python train.py --train_examples=123503 --encoder_layer_scale_init=0.1 --eps=1e-08 --adamw_lr_other_params=0.0027
Rows from block 2 of the encoder of a small image VQ-VAE, named by matrix and row number. Rows with one number within an expert belong to one neuron, the router's apart. Each number is 500 + 25 x the weight over its row's rms, rounded and kept within 0 to 999. All counts start at 0. Numbers have three digits each.
Before each expert's rows are labels from the 100 images, of 14976, where the router gives the expert most weight on average: "colour at peak" is the nearest of a few named colours to the mean colour under the peak; "peak at" is the part of the image that holds the peak. Only what is clearly more common there than usual is listed. The data: crops of objects in photos (Visual Genome). In brackets: how many of the 100.
# router: router (encoder.blocks.2.mlp.router.weight, 8x160, trained with AdamW), inputs 80-159
# gate: expert gate (encoder.blocks.2.mlp.gate, 8x320x160), inputs 80-159
# up: expert up (encoder.blocks.2.mlp.up, 8x320x160), inputs 80-159
# down: expert down (encoder.blocks.2.mlp.down, 8x160x320, transposed), outputs 80-159

# expert 4
colour at peak: white (80)
peak at: top left (48)
router.4:457517488510528495512472491472494478504489532493528504519461503473527486496505527520527524526481465478528491498505501475518506471468480502505492490514502538527519474545491502540480475531485500520495498492470485536504433509490535484508524520
gate.0:525468482521533469485519485495550515445513515506497489491486471480461477479522546468470505530476479531514522512504511517501479469502492508547519513498478423485527504492466500505503497502517491495509484491482445480486501492536528509518484549
up.0:474524515488470486473485505478477513523486500485491508513516502504507474497531465517545514504493471515481508499470468518500536520497471457496514505495498557489472501508515484532490514479488493504525494453436463524490468464493498523515482473
down.0:524493506522516494492488497529554484515516526452520512491516558505497514487538485515495507511500523465533500488494491526484462512455508466453552513531506516483526466522502500508487524506508472531486528513524460469534486478510502463504488507
gate.1:518474483503455504522536492512463531450501489497468518554445515511501473453489529486480465516483506510513500519492498503498489478522507480457493530499509511495509482503524509495519506504534525538506480473468483504488428480470538504500504508
up.1:513493480495493509532540524546502475455500472529484533473466505488503520471499528467557494505473483526508570520504478490486409484514486503534484495496479480461548500483551479484484491490495488458478501479475504490468479485495501509517490524
down.1:453516549489515520498496521501533494501494493501431505505504473510548526480484498508551486497516491499472453513522521507523503504502495516495499492473504460541477500511531443462481502500482532536491507516503520546475480513529460529509497471
gate.2:531491450451464473502509503499514532515488496476465583477527537533477555489506530497473502486489506503452534495485497478507483498508484464492556497507495526522465498483505501494489511488495498499502525481492478507527515502503467470523495490
up.2:474527588535504495496491467504490512458500535526527511550507490507448486514524442513507474519488500507570460488501513526488522491494511515480481500485522494504525490452539494490529512531514494522491544466518487505515467481498518519481513491
down.2:522503514470536508474527518504520482481547475516501466490471480546509498507494517521470457515503515514518490525515515479477471503520480488490485525483507496483487510514604514549528465519537502508521476528511478477472478494527501523503516474
gate.3:502545551547457521495491491486449542501496494498460500544508513523504492564466489508492470505491473514517499484457519503481426497476515536490478499499531485491501504474463509479501520487518540511486532549500440486533470507537504522504506493
up.3:492502526505488491493520495540480521523498506457475494494492506518414501505497526482526482499495540517512522496496506494498462494517492511484485487506504486454468530526464503493496497491448483512487539498513507520502469490514510504512506498
down.3:508482498490517501512516508539449457522501489509511500500516450460494474510498447475482495506499493534516468528529506484499568511500528526522497504493513496510476490519449521500484471575503486529473503477514532503485506504514500506449519507
gate.4:508540503509494485530518525478480538497483479512520561524513490520549510475567496457485523488518472533524500496509492528482475515524502438481489515495502529487536499474456514486473502488525520504499492450489450449501501522514476508481496475
up.4:495527463491509496555509513492488524469455467496528549493496486523536506488536529449513513510493486487513491483495496524480518480533500448485527519484488506487503480467442502457492499507504493514497513475472511466515482540502492547459492484
down.4:501479507525523501519528523510556467475538489506468453498474436469540507535505485501521518517486472494505531492508513480494510500504495511515531520440470465491488518475512493521515520496514519524508507503511498523465504511527468465495458472
gate.5:496509482569462518483501499504513491487501514476536492484529538509473508522459496496474517469494530473497547492509484521505507481463530516480488475491528485485507482500469485485530541482493461513506487483487459469498524467518511452501520504
up.5:484476480478524503465558477496484493464491482493503528501548522485553459484482483497474500511498497529501444509480473542506433482549504509531433487533520494500500503499507499510485517488534489532506479481481452505486568499497513483502466480
down.5:519507476488478495519462525513468498505485517446513502479491459507445491510485527499471519478509524467491473494485483481473508533528512478500493489517477522508491489553478493465510495507518465528443502565472522486520489487488506503518470476
gate.6:517514542458495506497513479526501517492516520478548514478505513482570502457501506510479476515518499500490508487487538485481467497472475470500536479537498501513518493514505459458510470534514512528495479458509466496531486488492503467529473509
up.6:494516530428552511483522503512478502511507474531514509477536450507501467486453500553494529521510493511471478502489500484514469513532485504522507462517520499537541464488489494515479486492499493506513516503496560494495529551509441480506516517
down.6:505497505501480518500484497544502492504479504497516557500474516544444535489487504483466526503509525502494468523571503500526438500511513513482487488457511507473484500508472488511503508463485505491414494474484501507497475505567495503515525496
gate.7:483501511472505486497520461481509597551474516499505514510480525467533463492500477516439516482510527503494534482479480495496530499507508481513497509512518555492496472521510505526493508494509522442533525511479518504454422557487516507521479485
up.7:474503515508513514513500447504568492425526490514516504520536504500490489515479526503501491511508477477489502509508517493495410485461540516488490489513516471470513493502464513477528514489526479488469494495480478488503492457493475499487521477
down.7:500493493480480510495545491484528473493504512540534551524517564485524498508519497518476499496496500497496490499501502496516517489562460502521495516515518500509485467505533506486506504487480487525549492512477509479496493484493503504519531515

# expert 1
colour at peak: black (100)
peak at: bottom left (37)
router.1:497503513474461484496522509420485536489530504489489520457518492509494552500482490495527461508487492462513526517504518506529466512538522476491491504502499484450508509495515472506543487464516475515555466491511459479508525501484468493505502487
gate.0:515520527463482458521520481497540520477511526483525489536549456460511510485499534505498513508498496489484492509502481490513449495463485492526470528485466481536460487509504505452477493542477482493504506527517513478497454554498492547496480514
up.0:474486502502503498508511494477491543500529534512488499508509519529562469481505486521447491466496504489455526543510503490511502527499494514507528498508512487513484486536522494521537500478535525481503508494469550504527546494470488528493469467
down.0:549489498485486488488512480485534558518502513516509501485523468482516514498545514454507506502507482523479501476498507486526531484508518489527508483536500459505522461513484482439496522504474489527508508468479457491472555513458503554497481492
gate.1:496524459453537511474508470465496498481520479505510525513494545480558438493471477501535509513540503503480476506472486543529466488450494492511545489493519499474483494514509514526508486484505507489489485516513510503527470497533498484462468507
up.1:473539560478502501514482510504509532524514481512549451505491473516466463510504473512533499464488499563549479516493492532500496516508478509462527495502486514526505495482485514499493466528517510554496554519536521484504450454514494484543495492
down.1:529503512496496515481463487466486501474491477481467421507498499519571533507537522512514485517493517505521498533527508525514477491535511472441551488501469496513508497495507479518435527534509488446542473520526471505522487483539545506498485462
gate.2:523508517521529450503492483515471485490489554482482544510529534501490500481538470497540525496487477487486493472503522505511528509463505527475557491513537510490532517544520494483492454533463533530463503497478504546515497508503493527494475526
up.2:488492522497586565472460488475527449499504507496516477528496518498452490537501497519445485490481542451514487499509486491467502516475524505491499520505492472529486509500525499474496526514485472462440500505514470508504523509528481503505526475
down.2:456504532513544512469525526486514483487475480501528433516503535498534495483512511502494488502512510470510528493450499515507503494475483476501533497546481494432566461506534475503520515491505502486462506470496472522511511502454506491522524496
gate.3:476526534470533507517505496508514455507487484515533507485491472476481496531525527488443500472494511497514450498523518493476539524508513488504490522529516509562526484512501489514449497516498510487513572553515444519454449471508524472468522513
up.3:514526466465439512536463492506463508451521540498488568496496502502477520453539492488459517511504460488519536500523485500534488489492450458497523509481477532481483489538590484511516457501492491510492509454479503441519575488506488498525475494
down.3:531491488519503523531483478502473455519470493457570526494511528543479518548469522497521437489498511517512514489520498508482500475480504524473522493512477512490490480478509545502510530508478514513518463471500442489502505403514515456513441469
gate.4:503497535484524490503516484517529457482498514486467564466534485502504569483539515513488476532516558509499511458502504508525480505523473489496497472521519482477477483520525499462539482501524479522531490500502452509510543451507468488461482526
up.4:476494516518520535519497517530457459474507501483510513490516480507522499510429472480467466522527491464515490517511487487497488486480509486500489510503482505526452486513501507505505524516511529486529485517463498493502465499526487464485485536
down.4:517492534530544498520486507481461487511452473516517522527511432508515505495542525502495527492482509493511420496479487525493584511511488511486490498504504474577524489502480515500470497513510509529529553486527483524485487482519537513506488511
gate.5:487512478540512522511489499490497446523490512509507517465528550505536523509498535501456499487485495468520543490483520489477507493508524526484519503497534500525534537529546496474493528494521500452493478495467359491469462468526516467526503494
up.5:549513492514501504487495510500550462440487521479520529479525517473502536444529508460589508491518491511510498482492521515511482473504473461517493474505501482468510524497524518495493486511516508486494515501522452477472499486517516474497476506
down.5:503502538544488473477500525480520502489495469498519529451475444501473537513471484497569492527482494480497491507534493514519427518539505481505465471488463523496487510487459513490488476540539506506485490467451506486506517514504516521498474528
gate.6:555543498457459485540509476505462497461516478512483442480502537477470516494492511489494509492507488513500496489512510521532510440478475473519550529492514520527503465468455525493518459495476492515518488465490527503460547527484499526494476494
up.6:537489529470468495542506493531511524476506506515488438501526543478464510504481478487512539480500481505500510466513522505476505450497519506517566528511527506525497473476435521481535498515508523485506479460484533498487534522488501504497489507
down.6:487503498525513496465489467493499467523513504520542529512495468487513497516485517484507505487476473487470477545478523452512498491512569520490503510482493493517532511546497485497487522495460543549455545514540504492515490510494479441507523488
gate.7:482473549482498516512496500484502561503485526499490486542449503501495512536507487546490475468483500492507519506514504435490538499493524488508509479495498478513500463477455507508515528531483467515512497529492529510557499510503524454512534483
up.7:506471555510463507493523480524535530497526520519462401499493471493469509528517529534516507473508525495514485534528505480508521528491490482511512519501526487515477497514417507514513494501491493496518501502510497495481495574547485491482510529
down.7:460508522503492497527480501550502474493496523495450451491530488506489482516531504481478491501483504482499500512513494500503549497514500515501490507490471480475510496494457501507528440443492507510419496502504514484521420474492471488490494505

# expert 7
colour at peak: cyan (26)
peak at: bottom left (33)
router.7:460495482531546498507509502505490472530488494452529445535463504509523500568485516535530505502451525562487490483501482518531454502522533514484518484488512509534481540535480500496495474500463524503468489521507498521541539505488501457520554502
gate.0:516496471516518503498493530495560549520484468469499523504423530502529509501573484497545485531532514522482493506516500490535507522516514475485501509479451526513539483484470504546467487488467500474507516447463517502469550526489495512458487511
up.0:507494544498508462488531472506485499470504526551513496494559493504527450516489534484471519487462453490523457483491499493461456487465501527527519469510573479495490477483544483485518506491495473518495495531537476503525466451512520495493470519
down.0:487470526521553479523510516487523511485529500503506517485557541532535536515491475528515539508489489516524524477475515549469506507505498486470509476510505471531500500469509490538501504545476504507492544496507452466508542476516468479517461523
gate.1:432521481511526507489531490500527471543492469519471500436506489504521519532526499484446498494475521449483489533505527493484533521505491455501536489517478522515532448524467469472549498481521508545508495512513462506483491524454513511502512540
up.1:510477515488501538527488513483492540521533490567502535474482536483457483464466408534426515486505499509520495474500476477478531533509500491488493489513491478517547506464532498540467484503509496485492487500543533483486477522498543482508520485
down.1:537481511536472511512421510510505501497509484535563466530484509486488506500507520482500524496458521497463521515530505517506555520525462469485510478472507506481472552536413514490497468502469503505457524503508515481486457479467485506510506529
gate.2:522503482488518508546530524487486517530506496501556446479486515520490539526492550549529543479520497544471471486475558502515516495492487490505511476524485528474487518445485483541511514499481529508471486463475488514510539581521488432546480464
up.2:480501490471520509517522477485551479560487518509503401494488540522519510526492508527488534501497505485497502523484510539479565506516505519481489522491506484492509509506555504504509527514488522497513502488523444482508477492451472454503480481
down.2:510506524536492468503499500558457486501506485489520587519466444479499478469524521494508527470511510520517535495486525528474456553522463494526511527487481493529510482510472483511514470482489531506469517498525482522504482489555475497489464499
gate.3:512518495463497520520509513498556577472533481498531437501498494465486477508527509533514436486521509497498517466498484468489541465468532475466516495521491503508503537481440490480506485509507482528520504516516538460491506509543521515511519485
up.3:515523496495506504526525455478558542491495500542478423528506525523548517494524480507545445458507548518528487491499514484489501478496519501481512497523507502486472545520512490494502472499498448531526517515521518458475475544498546500520524494
down.3:507495478506494498501537492513493487502494465443493538474473472533487511586477523471529478478526508505526519497522520470505555504474505512483483527501488524492510488490507504469503454491484508514526500528476479508460548466443471518502482487
gate.4:502498529484486490482519517530518491496484483493461457518531524466526468511530474469495508504502478511471487512485517517479480495526512464466521512536489496512500508509548455484491519476514515532462478496499508481457514472526538482455504491
up.4:483476499489539499458545524519474481450483493484468461518540558476509495526455492501516495497516538489498510463493513509525460484541478499469531501511539536503481506527504491470525522500526528516482466506491484484533511525495526479489483526
down.4:466513502487483523487522457530510473489485491550491553533481512481505493471473466499526524484498472473481456516503472518492439525522512516471509494544484474491466475504475460499509493522545516492545432507456515494478525537483520480496513507
gate.5:501505550481464502497531485499505545481474499463467517466506463500508479499486534493521523470541504487488466490504480495525486492488473516549515465515502469502524448485537476497446457480489462502514491514475558470512577499526511520471498493
up.5:512502531502456485494522480484472544481516517451451500523479494512522482493482505513478520467543511501479480494495493476523492498496477509543515461486495484511498443495520472487441450493474477510492480517473550484490577527489510495467504492
down.5:495518484468523536482482489474461522469536495488440513513507515486549507522462512540529518465499457494508507478541530462532569504485491526502459515551533514496503493535474520526518479524530506485550497504476492519506477444499493509524460502
gate.6:434544519479481512477498488499502533470507473480514509496510503497484537532495507497514488500502508528499497495498501533487460484446496489534505489490470497496522493519496458516490471494505466462509493484496497482483562492497502508493522517
up.6:464515491501494483481518495469482504496499475470472481511514472513507490523500548471543540494481509513529510482505498512478482484475498473516509502518515534476542479513477482506498515513510473500513510516491484522490556508523515530511520523
down.6:525535473451530473518521466526480521482493536497468489489509492496522485465522526484516501500490511520531497494540477455496522467488499480493503533548454519484504548443470487478494485487432492509483539530507550535482496525472492465501531486
gate.7:503484510492534503531486493502537532510472531490494504481503485513562494477561483492530501520518468491485516486488524458539477479515446479503524504519481498434486508570526489469514499465491519445523509521497457473499490492492502479532566466
up.7:486467524485551509521509457512567530524471507485496490487496500500582479489530484513525496501505486464482494491502521483544491489513474509512522497506482517452496522556520498445492511459508512479524486517495508463482513468476490464487570474
down.7:483504488505462491474495471554495502500503465494510431483525474520471527463469514483543490488493501532512507497542494519517406506467513488426485486479522527493513506494502492506498495504507518494510525514530559469486457556523554509524519533