{
  "encoder_norm_position": "pre",
  "encoder_conv_stem": false,
  "decoder_block": "plain",
  "lr": 0.0045,
  "shampoo_beta": 0.95,
  "grad_clip": 1.0
}
Rows from block 4 of the encoder of a small image VQ-VAE, named by matrix and row number. Rows with one number within an expert belong to one neuron, the router's apart. Each number is 500 + 50 x the weight over its row's rms, rounded and kept within 0 to 999. All counts start at 0. Numbers have three digits each. After the name is the row's rms in percent of the matrix's.
Before each expert's rows are labels from the 100 images, of 14976, where the router gives the expert most weight on average: "colour at peak" is the nearest of a few named colours to the mean colour under the peak; "peak at" is the part of the image that holds the peak. Only what is clearly more common there than usual is listed. The data: crops of objects in photos (Visual Genome). In brackets: how many of the 100.
# router: router (encoder.blocks.4.mlp.router.weight, 8x160, trained with AdamW), inputs 0-159
# gate: expert gate (encoder.blocks.4.mlp.gate, 8x320x160), inputs 0-159
# up: expert up (encoder.blocks.4.mlp.up, 8x320x160), inputs 0-159
# down: expert down (encoder.blocks.4.mlp.down, 8x160x320, transposed), outputs 0-159

# expert 3
colour at peak: white (60)
peak at: top right (32); top left (27)
router.3 098:518542437477630497479409418463619523564437542416494435451564503497460525472473506529594492461495461457487575463482534534484459495553500534553477422551509451455615574650441545452548465527537506514572524442474484451548528490434447519503463546481589431495547500514468396474455411560454475494442489491488511461539486497460505579547495583458496482471472413497512510550592472422508517435478571526445544524588553467439530566450489545470510448453516529497500566551499552520622453580564475
gate.5 128:566484441468490515507446431616473536430522430498480509473554473465507457451493511495575479585511583545528428526476449543471499422475514491568495494458491502593452497394430543543575498493445450509612496463447447473495499484512466466396502501486598518501577444519428508506586538558399546495623556449473486361359532462554421483523530455461480542525522452483490455497536553514520428511489443452486542528507476390585561567461428550460502562454464481469545535503423497560455467470514559
up.5 127:488504516511529529433460567449544522592506560468518413432490487532520508530468449491434557411538504472503501613499510512482505431556461496423532502576469512407527548581597388436418486554498549583504497477511561493512504459481522525553533514506412508538455583414543501506454492459542464495296365513567530575528524526521546447471482537548522452470514544521494489463407467516474538552459557546526460422503577577453437490503528459606477473505437517542461476503568544440496596554463518
down.5 121:493533386477467496523507472445473525515493481499501510437577479524517526550426514510453518491522501526424374454547491492460518506497519512562451479494525532637475531425559517480574523474540490436475529529483429522476520468469474528506456512395524424551580459573501469538372454514498562423618474523720508549556402455463484527480496518521466504535569519515464501524489462434516521486491534518489553436483513484605479563506476470402459608384496527455531546484471578522475552562596547
gate.6 091:540481486592523521514483542505490553483428494488493575559498547465472506483484527483457567522449498468541487436584549542606426518478451475460528501476530489561528401398436479449511529475523544555518499472497598482504482499374523467522479494525537373468449531520522483462460503452489488521538594456512565498449535487523575420583486520566638474499458480417482535486517532448478412602438452541469502448511438456532488536529576487463480631496498490526349533559557397567509431490434610
up.6 099:462524474540586564500379601446520529578420625471444471449499526413525433555396423509471504497536577503486538427495482518577585637514468488498486520394581478497513527539433577442525503596538574564465548495495497570535496478539519546490497566489469468536527456570519489518486486450515498529541533486422562474476489439455562486491388552509455468447525479527496465552496502469397398487517507525440479460525453437479492509545406527436515458525378494490560429580571463475483512498471551
down.6 098:465493362501495504474516508516524467413610510525515480574520521501520490500518433512508478515505476518510447416582555479426526479448590504477496461473536521517486502405497514517557538412533473538470563533475530460544463497553478421471452506598461560463447525460510402479455457494488478577574524445569495512553496538539420539482493492530489577505499491450521536516501484557568538435635448580565535471501440509492423550581533400529443453569493522529527641495433469496361608434457379
gate.7 103:515479503461424494478442482475452575499422594518463451497519443565483490565345526516494450437502491489526469568561494469502527476420521512484606454541484451545558475532587584552517402544478612457424443512544467451489552340589548502498489516502481445464438503587532466445441538549486514506469511509467548443470521496531488541412515498493573480529423476522483450555530512560472405453621509493451508582481542501578587498412536530517508430495569584538432509507596427514510495515467510
up.7 094:452488565490476521508424522408463498500510574449562547520488501514511444495596516547514569547534527499509463378476497469528470529533499479513447551507514494532467463526444468462488545599506421483558554523462550493478458529444483506448468453511489529469498504394438535502531517477532561502481492562604528524393492517571426609674496451524390566486515519413455466505566532461441530526422505538603506388473472488455463562527439517570466630440472451543555468458401505498499563518434594
down.7 107:453473514510447489502489466498487549527478486465411461459535524444532498517592598480466514479524553521567602535465575508606467506518481488460464522507506517420450487487515510474482527486476565572503451451550512460464449485560496551518485403582531538515507492481546491537510407489533532528439424571481505586446459532499466430561497533497578392502428503406498527490520497384549524445574544463559485501367471542404520422517470558488450429269472532507566502499469424462542548572480516
gate.8 088:517480554430448545584649478594487476503560518534494461521430465533519486445502646485458561489501475449509363532568526535532524544554511475494589461491484450495471566467512516517509486441480493547579554521493566542495450526616450461502497581482472421565425488459517537559434530501486472470467528464492459456531427549546493452492526480484442486523460514458478467514472494487499565577420444470533522483530424532513555460453512540405542382613584541471406474446361493498453584575480470
up.8 086:538425457471532485468459427497522482472547472536437543576571463465482513583484632547543490472476528515471515497523492533490596538608447496551463452508516388550422428545574391465511519486509565504473470528594471504425463513516456539589500488428460531457437449598532473514524492525491482612495428509311532485495489490476476547539540472492465413504463493530478535503453497528488420390476482481516541464456644507466523458474498474535521548355570520472480479575480490522557482438518452
down.8 087:540456535451447475470532533464462472511602494481514483502391503508482476499482421460518429447511566474430446553568457513466459543528419537496554477564458514477433522471471438543512531424476541435506504538488537465542543501395466489487489526382527525507459469529487549559671488475485538476467455620458479414450582512511504582456482562482543323537478523594509484547510535549539519493515486472518462496465445489408530526466509529451515631612530546456471504512345454443548508504526506

# expert 0
colour at peak: brown (93)
peak at: middle left (27)
router.0 102:511471559466462452546565532445458450445523448545537505534498535623547560508409502433451511424570488514446416576593518466619526604537505557417521606476474454533490480505588466432505432428445496560440527576542470527604438476561517458488506521596444460486467574397493532520500566434575505459469495523512489543557518532426419534484469508564501547491572533540518458528498517408480516462483492541409517423481489490471532434568500493470560520423471485477550485405547526468461602551458480
gate.5 096:503490495447561490444460541501489437502491447405569449479466428511477501555550526480523403497526574524459559491515480543470512394459482460492515523460467484608495457528544505542563501553470516468494505466538587591532487493427491527457560446413640488478465404413547566513617498557577586348498442460448533454489389551491552467531539498499534530551486436555490464490497461417550537399506478541466487580533486393497473423463464524488521497411552518490480488594474584538488456533448544
up.5 102:487507477493469485450634501542443486471469390459461549504469462511487522478585537532555515542545449549455516550489486537523505605501584553541525485478540484565442485467508512527539494428560535410479524469529469522470461408445538578572496520478471455477560529514547462419446499520522394521481518589466485622563510459530404554454489624509478489484551523417488519472439453513501382363479563476444456498541424527444447491509539543463559624509555558474484494434428453443485435502607473
down.5 105:491470484509529397486525543413483486558512531494490503524436514525444514490439458478439371488460462559415530513494562525602423511601441453551617481521500532475483522461465478420549520538571471544610463462489501572456505523560537457475544520529529598484489553442429575544496483493554450507497443494532466444452446593462472455562460436570647398516548491474392467403505487462460499548471455505447555458554479480517486506539467564535540421473542516533499494521543592440513453463406404
gate.6 106:507537574516452455539488478562486398480453570434453486472545526476512541567503515458505471558445624540514527493481514544495447558517546553463503539374518511458576570548522428508409446545428404420498520580495608554445490528615500496520483401436484537522466468493568496491434549431568537506537483533603495479554432522435537415497468400547511463536506603489483489425352552543539589444397523466546540548484440520496479506539510562455493485514463495446454466481508516565539475511504525
up.6 112:559494434512420393552539474570469530510514478489518491507521507614506514500617514499495435495483608509401446560491477535539449522452397522426520475481582572422529589449484372435472487510484544393419516493498516422457477570493466492479483508468488543477472543481551548474421461650520559478474512604469501470500487572522526478563520439517425417494420481445517558446453555460466584495472493505523555498520551508577573485563614503442472502514513524462545412476448513438466466553470458
down.6 106:659545485556413497488527562638470480483623554493504533500502456391516406540480450539462561477532598488475482534492463464497501494504471486560495549483539521462507449444533412500511465426441467566554465515504561456607506475469441508531515545469517560535541408555525478527494445555579574483479530448456504507493534383530420581534499447465471572523532457465503566492420520596442414473518534550491526407541507388545477460546492507513472526528561584506571493502566522511498419407465505
gate.7 127:612528397490411541523553506451542505496531491588441411465523439449452489622568595472440498525529496486479521474483524481373482570463545503519506423499432463465470493498597499520538539523494506474442467562460538491525511534495475536539392495488440508501560569503477421459536395515523507500576516423496463385421516523483514531592477523507444419540517580532455495529579459523507492527527572462555561409530420498468485515516536614538452420569477441483477442448566434502467433580587490
up.7 116:533534576522538460524399486545425498528414493466522461522486468587504546452522511501508538491513503538481550490540448523486535436589438564508543614423457466507490502501519527466540452423551536545515481561429512567586533512473508543470494457528634460435427398478479421493533505468589525467443518445426394526452445438556578511416537498458533588432470486457532474530393553463406487501548516513447531536545553557454553452578451442510507489416554508469493501450525549537446634478401537
down.7 123:384512489474477523558504479403496540491518519493520535487552435443451566525492455481501351445546557520502522423537506486574460565539444526465565513517517463460555512569513606456489504534444472464436558459508550623475522438522531462488511587434483524509422483544552464463550546502472547465481502433607536517434587441506545495476481567488635434495482446522486469539550534413530489557435472535467400444413527480522484419492499458504561467454483441429587543506450569449474590415553583
gate.8 105:503500604479461492434441472349510633548452428423607441493536509509456545570572414480474617473541522453562525526539501571499501594487540493513481522466509511452520449525538562520534438504531450553455453463540465505510614488360559483502533441487545501490493514373502506527529534562517532531480547401444488518456491449449454400494514547503488534523426433478485450492530470396506528494518546470482437612501372434493499533518479481489513485418520516501587525508550532502447429514460523
up.8 102:490450621517530500521529439588493513483578568556527490483530447519506511450487529554561443418481505482519417613460493549529560489512496444517471524556501506553467571405530465470532494604476479528488470483541543439507369632539463554505568476596524510489474473430493476539583448554428552307500504532545529548483484564475511542503497434460467538474564470509493464451466494549491620569433527484462464472516431495474473475535487580497427471494499465412516544456434436393454567487553496
down.8 109:391514468539445517508437568427493475581515565469558496486488521552573541597532417507454583510482520466532592440506546462537573587348555475563488550482498532509490552592481522565491444537393453502543466547474530543555475442371546512585535531420517462540477499387512442541476493470522490597391550508528505454528525498565503475514502528545439531548555513389513501530483512470503416465501432491511595497507473490524459459529468468430572569408499469546537545503488517533603460513470442

# expert 5
colour at peak: black (100)
peak at: top left (43)
router.5 105:501487565564437493443463524531462537456506582579504508498442523469518453523568492478489455379531493500466358616503542502404541509502528579558521535476457560409504460492532451586510508484422460478563518588543439513460551470548540469551565472464524543479433460413552538382396553490578491429504546427481480539457598552503449578539445524501523467498505534536513537554489518621482428518511524503532519444483517550533404475530429385549477469483464437479431433489547515527423465424513491
gate.5 079:423507469442521588466611544536533562425505473511465536510593410480487438428456513523553452446536493480555558485507585504474555538453454473517497450425533523618495520483533528491462424602505544524397480473522505483437514524515492548487455450438560588569483470538391458520608570441482520543560566469580495454434490388423556495620492489463487492481438450433518484445506458467579439502504538430587477576507503534438526554466566460507504463411483512457484548573468515482574440518446498
up.5 104:590492525475486422499517432532427483522482554511543521507401511511577550475482521428507562486499461513414471475489414487484460468565550483446495562543466468477426549526540453406539582430571448429555470520460500510585423463497555495484493532583460445458486568597543522592387491597565522531444519581377423533501490572653444495421467442499486488536477543599473504544437504498452527433556508476468480491531502510495499510524450535504439512558512510548525515451443483515425558507632547
down.5 090:502510509481458577507454489475509468490502449577435558473448486455480379578378464477439527497486350484514503586559454437490507482566547472534528550527504497511549488552469540526573505513495542480388555553549501523453564592590536481471495468398550423519461510519497456499579505530506443585512535476367483466618430433477466469560461560526609525469564522521496548540474488528502545488545506544440469459527558517434472506592554431538499424471478528479498485508336567474436508498472506
gate.6 086:470481428433547497562455530502545440421480564589483490514427495465535428519516517475516545476503433519508550545506554547543392470540601533515463498447488616575493588420474467529499564507549572599468576529466544506447459492619503509516484475466540450512431436481448517598465421493467521499447559549511465519535443493517466528541457464453543368460491465540413406497585474507515537415512474497525462592522494436591446557572557503507498522522399555470433464536457459538584579551478444
up.6 079:487508437510449471512361539480481451413543511573479506451504475479503453515454463447482444423465427532493507561526583506561438498487588545524469526418496562549489589460519451461553426496567515609476555546549513530443571514457529520580428502479531454565517482406464508426451430460526519490492437624418408519448398439505483558521535471499548392427456538533480518544517500469598561433462500488580507580521459519391504516560548559449526588555498542497537531526484522540552483510586485
down.6 083:470441415489451406464636489487482522555450497557588570488448532513481425544440493479505401472547443562473362571484495438642507477483523457512482514449454508415473496451508595502557477469518561469545541475465431488454562503554528493481530498407501544543499471508555463497527570518465525506470377471545515505472491604404493495356489531505481488449543475484435453482487546498468545510568478559527474479532460549405530523412528452513535482560465580501542470513355432491451518498449463
gate.7 057:496504522498583492536585546493544492506423443411513424450570495431493509458391708483529511518468504498532484492479460522556461466539527524411490479483463483537553426627466518506467574448541533471511541461428563408478427555407479423540561478499482544484458552500491516527490516462483479501536573439469501549556542475524561543461487504488435488476365555421477486501444520524525449639448443538504488558490546513578461553506517459551525574471461501528500490529600557485464364493524477
up.7 055:400452503533572586491518451447548527468524509528557527469512471484527533598479623458419459396508518548493486536469542521449512525523519488498530483476417535480543487459467465508539419517487476580483418510564569531353386509436487461463475467424530528605582420434505459446531560429498522456494543519567520513562496579418451514535423460520518473502564547429529519445538559536474529547515475513382444377487581422529508530533532517441497508600420510449467527540527551563507433523498465
down.7 049:508510443516459427503408500468546570378507485467498496472554482485454476494490485501479516417456557435558437521538521655423514518554439443465466486529489489504519564503525537493441487519526527477436485552522522517491592475383502491498463505543473490513553465371495508497467550552539602469517480495430455352453512590532465421553479459528641488572547467535531449496432461481481392474538435498522504533566601481389449532568505490508465522614492547566477496485463505486615565497492497
gate.8 061:540437546494458417514429549712480535448447491507500545468560484481526451565507517554479496514527508544472541639500488496522485468448565498528525453566472517503528536555495569455525453474465548486457470486552445490533442564571549475511440539470445551439464524486413383466489542488486502488413557512482541514572455419536423627497515493529420479455450529588559426551393513505477506506601565523546514501491497457514495482441460462593471520563505470519504534494511427461431629466430559
up.8 068:509470401481517513536561495422494485496535532476589550555435536448536416487470520478524470492465570483431552425484492546605548492514482499446441459451514445433500444537500465528527439573476482475443453540508448494594601514440504493452498447523516454518364503554527518546551550533481510496401570476646595574317453534536543530416439550474429616520501499479487554511457473490468468451412496488515508472535578508537510502477374516529501556521443481479502473508473431485458498545509586
down.8 067:452524536496482528513460457413433531426559554492539551414576494462515425469572540506511410560511441459511461541534472416483531528456472449497534527500480479508488502514514527464429621445506438466505527560478415512502560448423495435486429449599485436523583467513500524466493545542504472537491596497590512509447537498487488583407513539511633555530455444523455460579506480368508460559529461482437476562497500489616460484523506585480489499585490389474611509505426522439606553428523473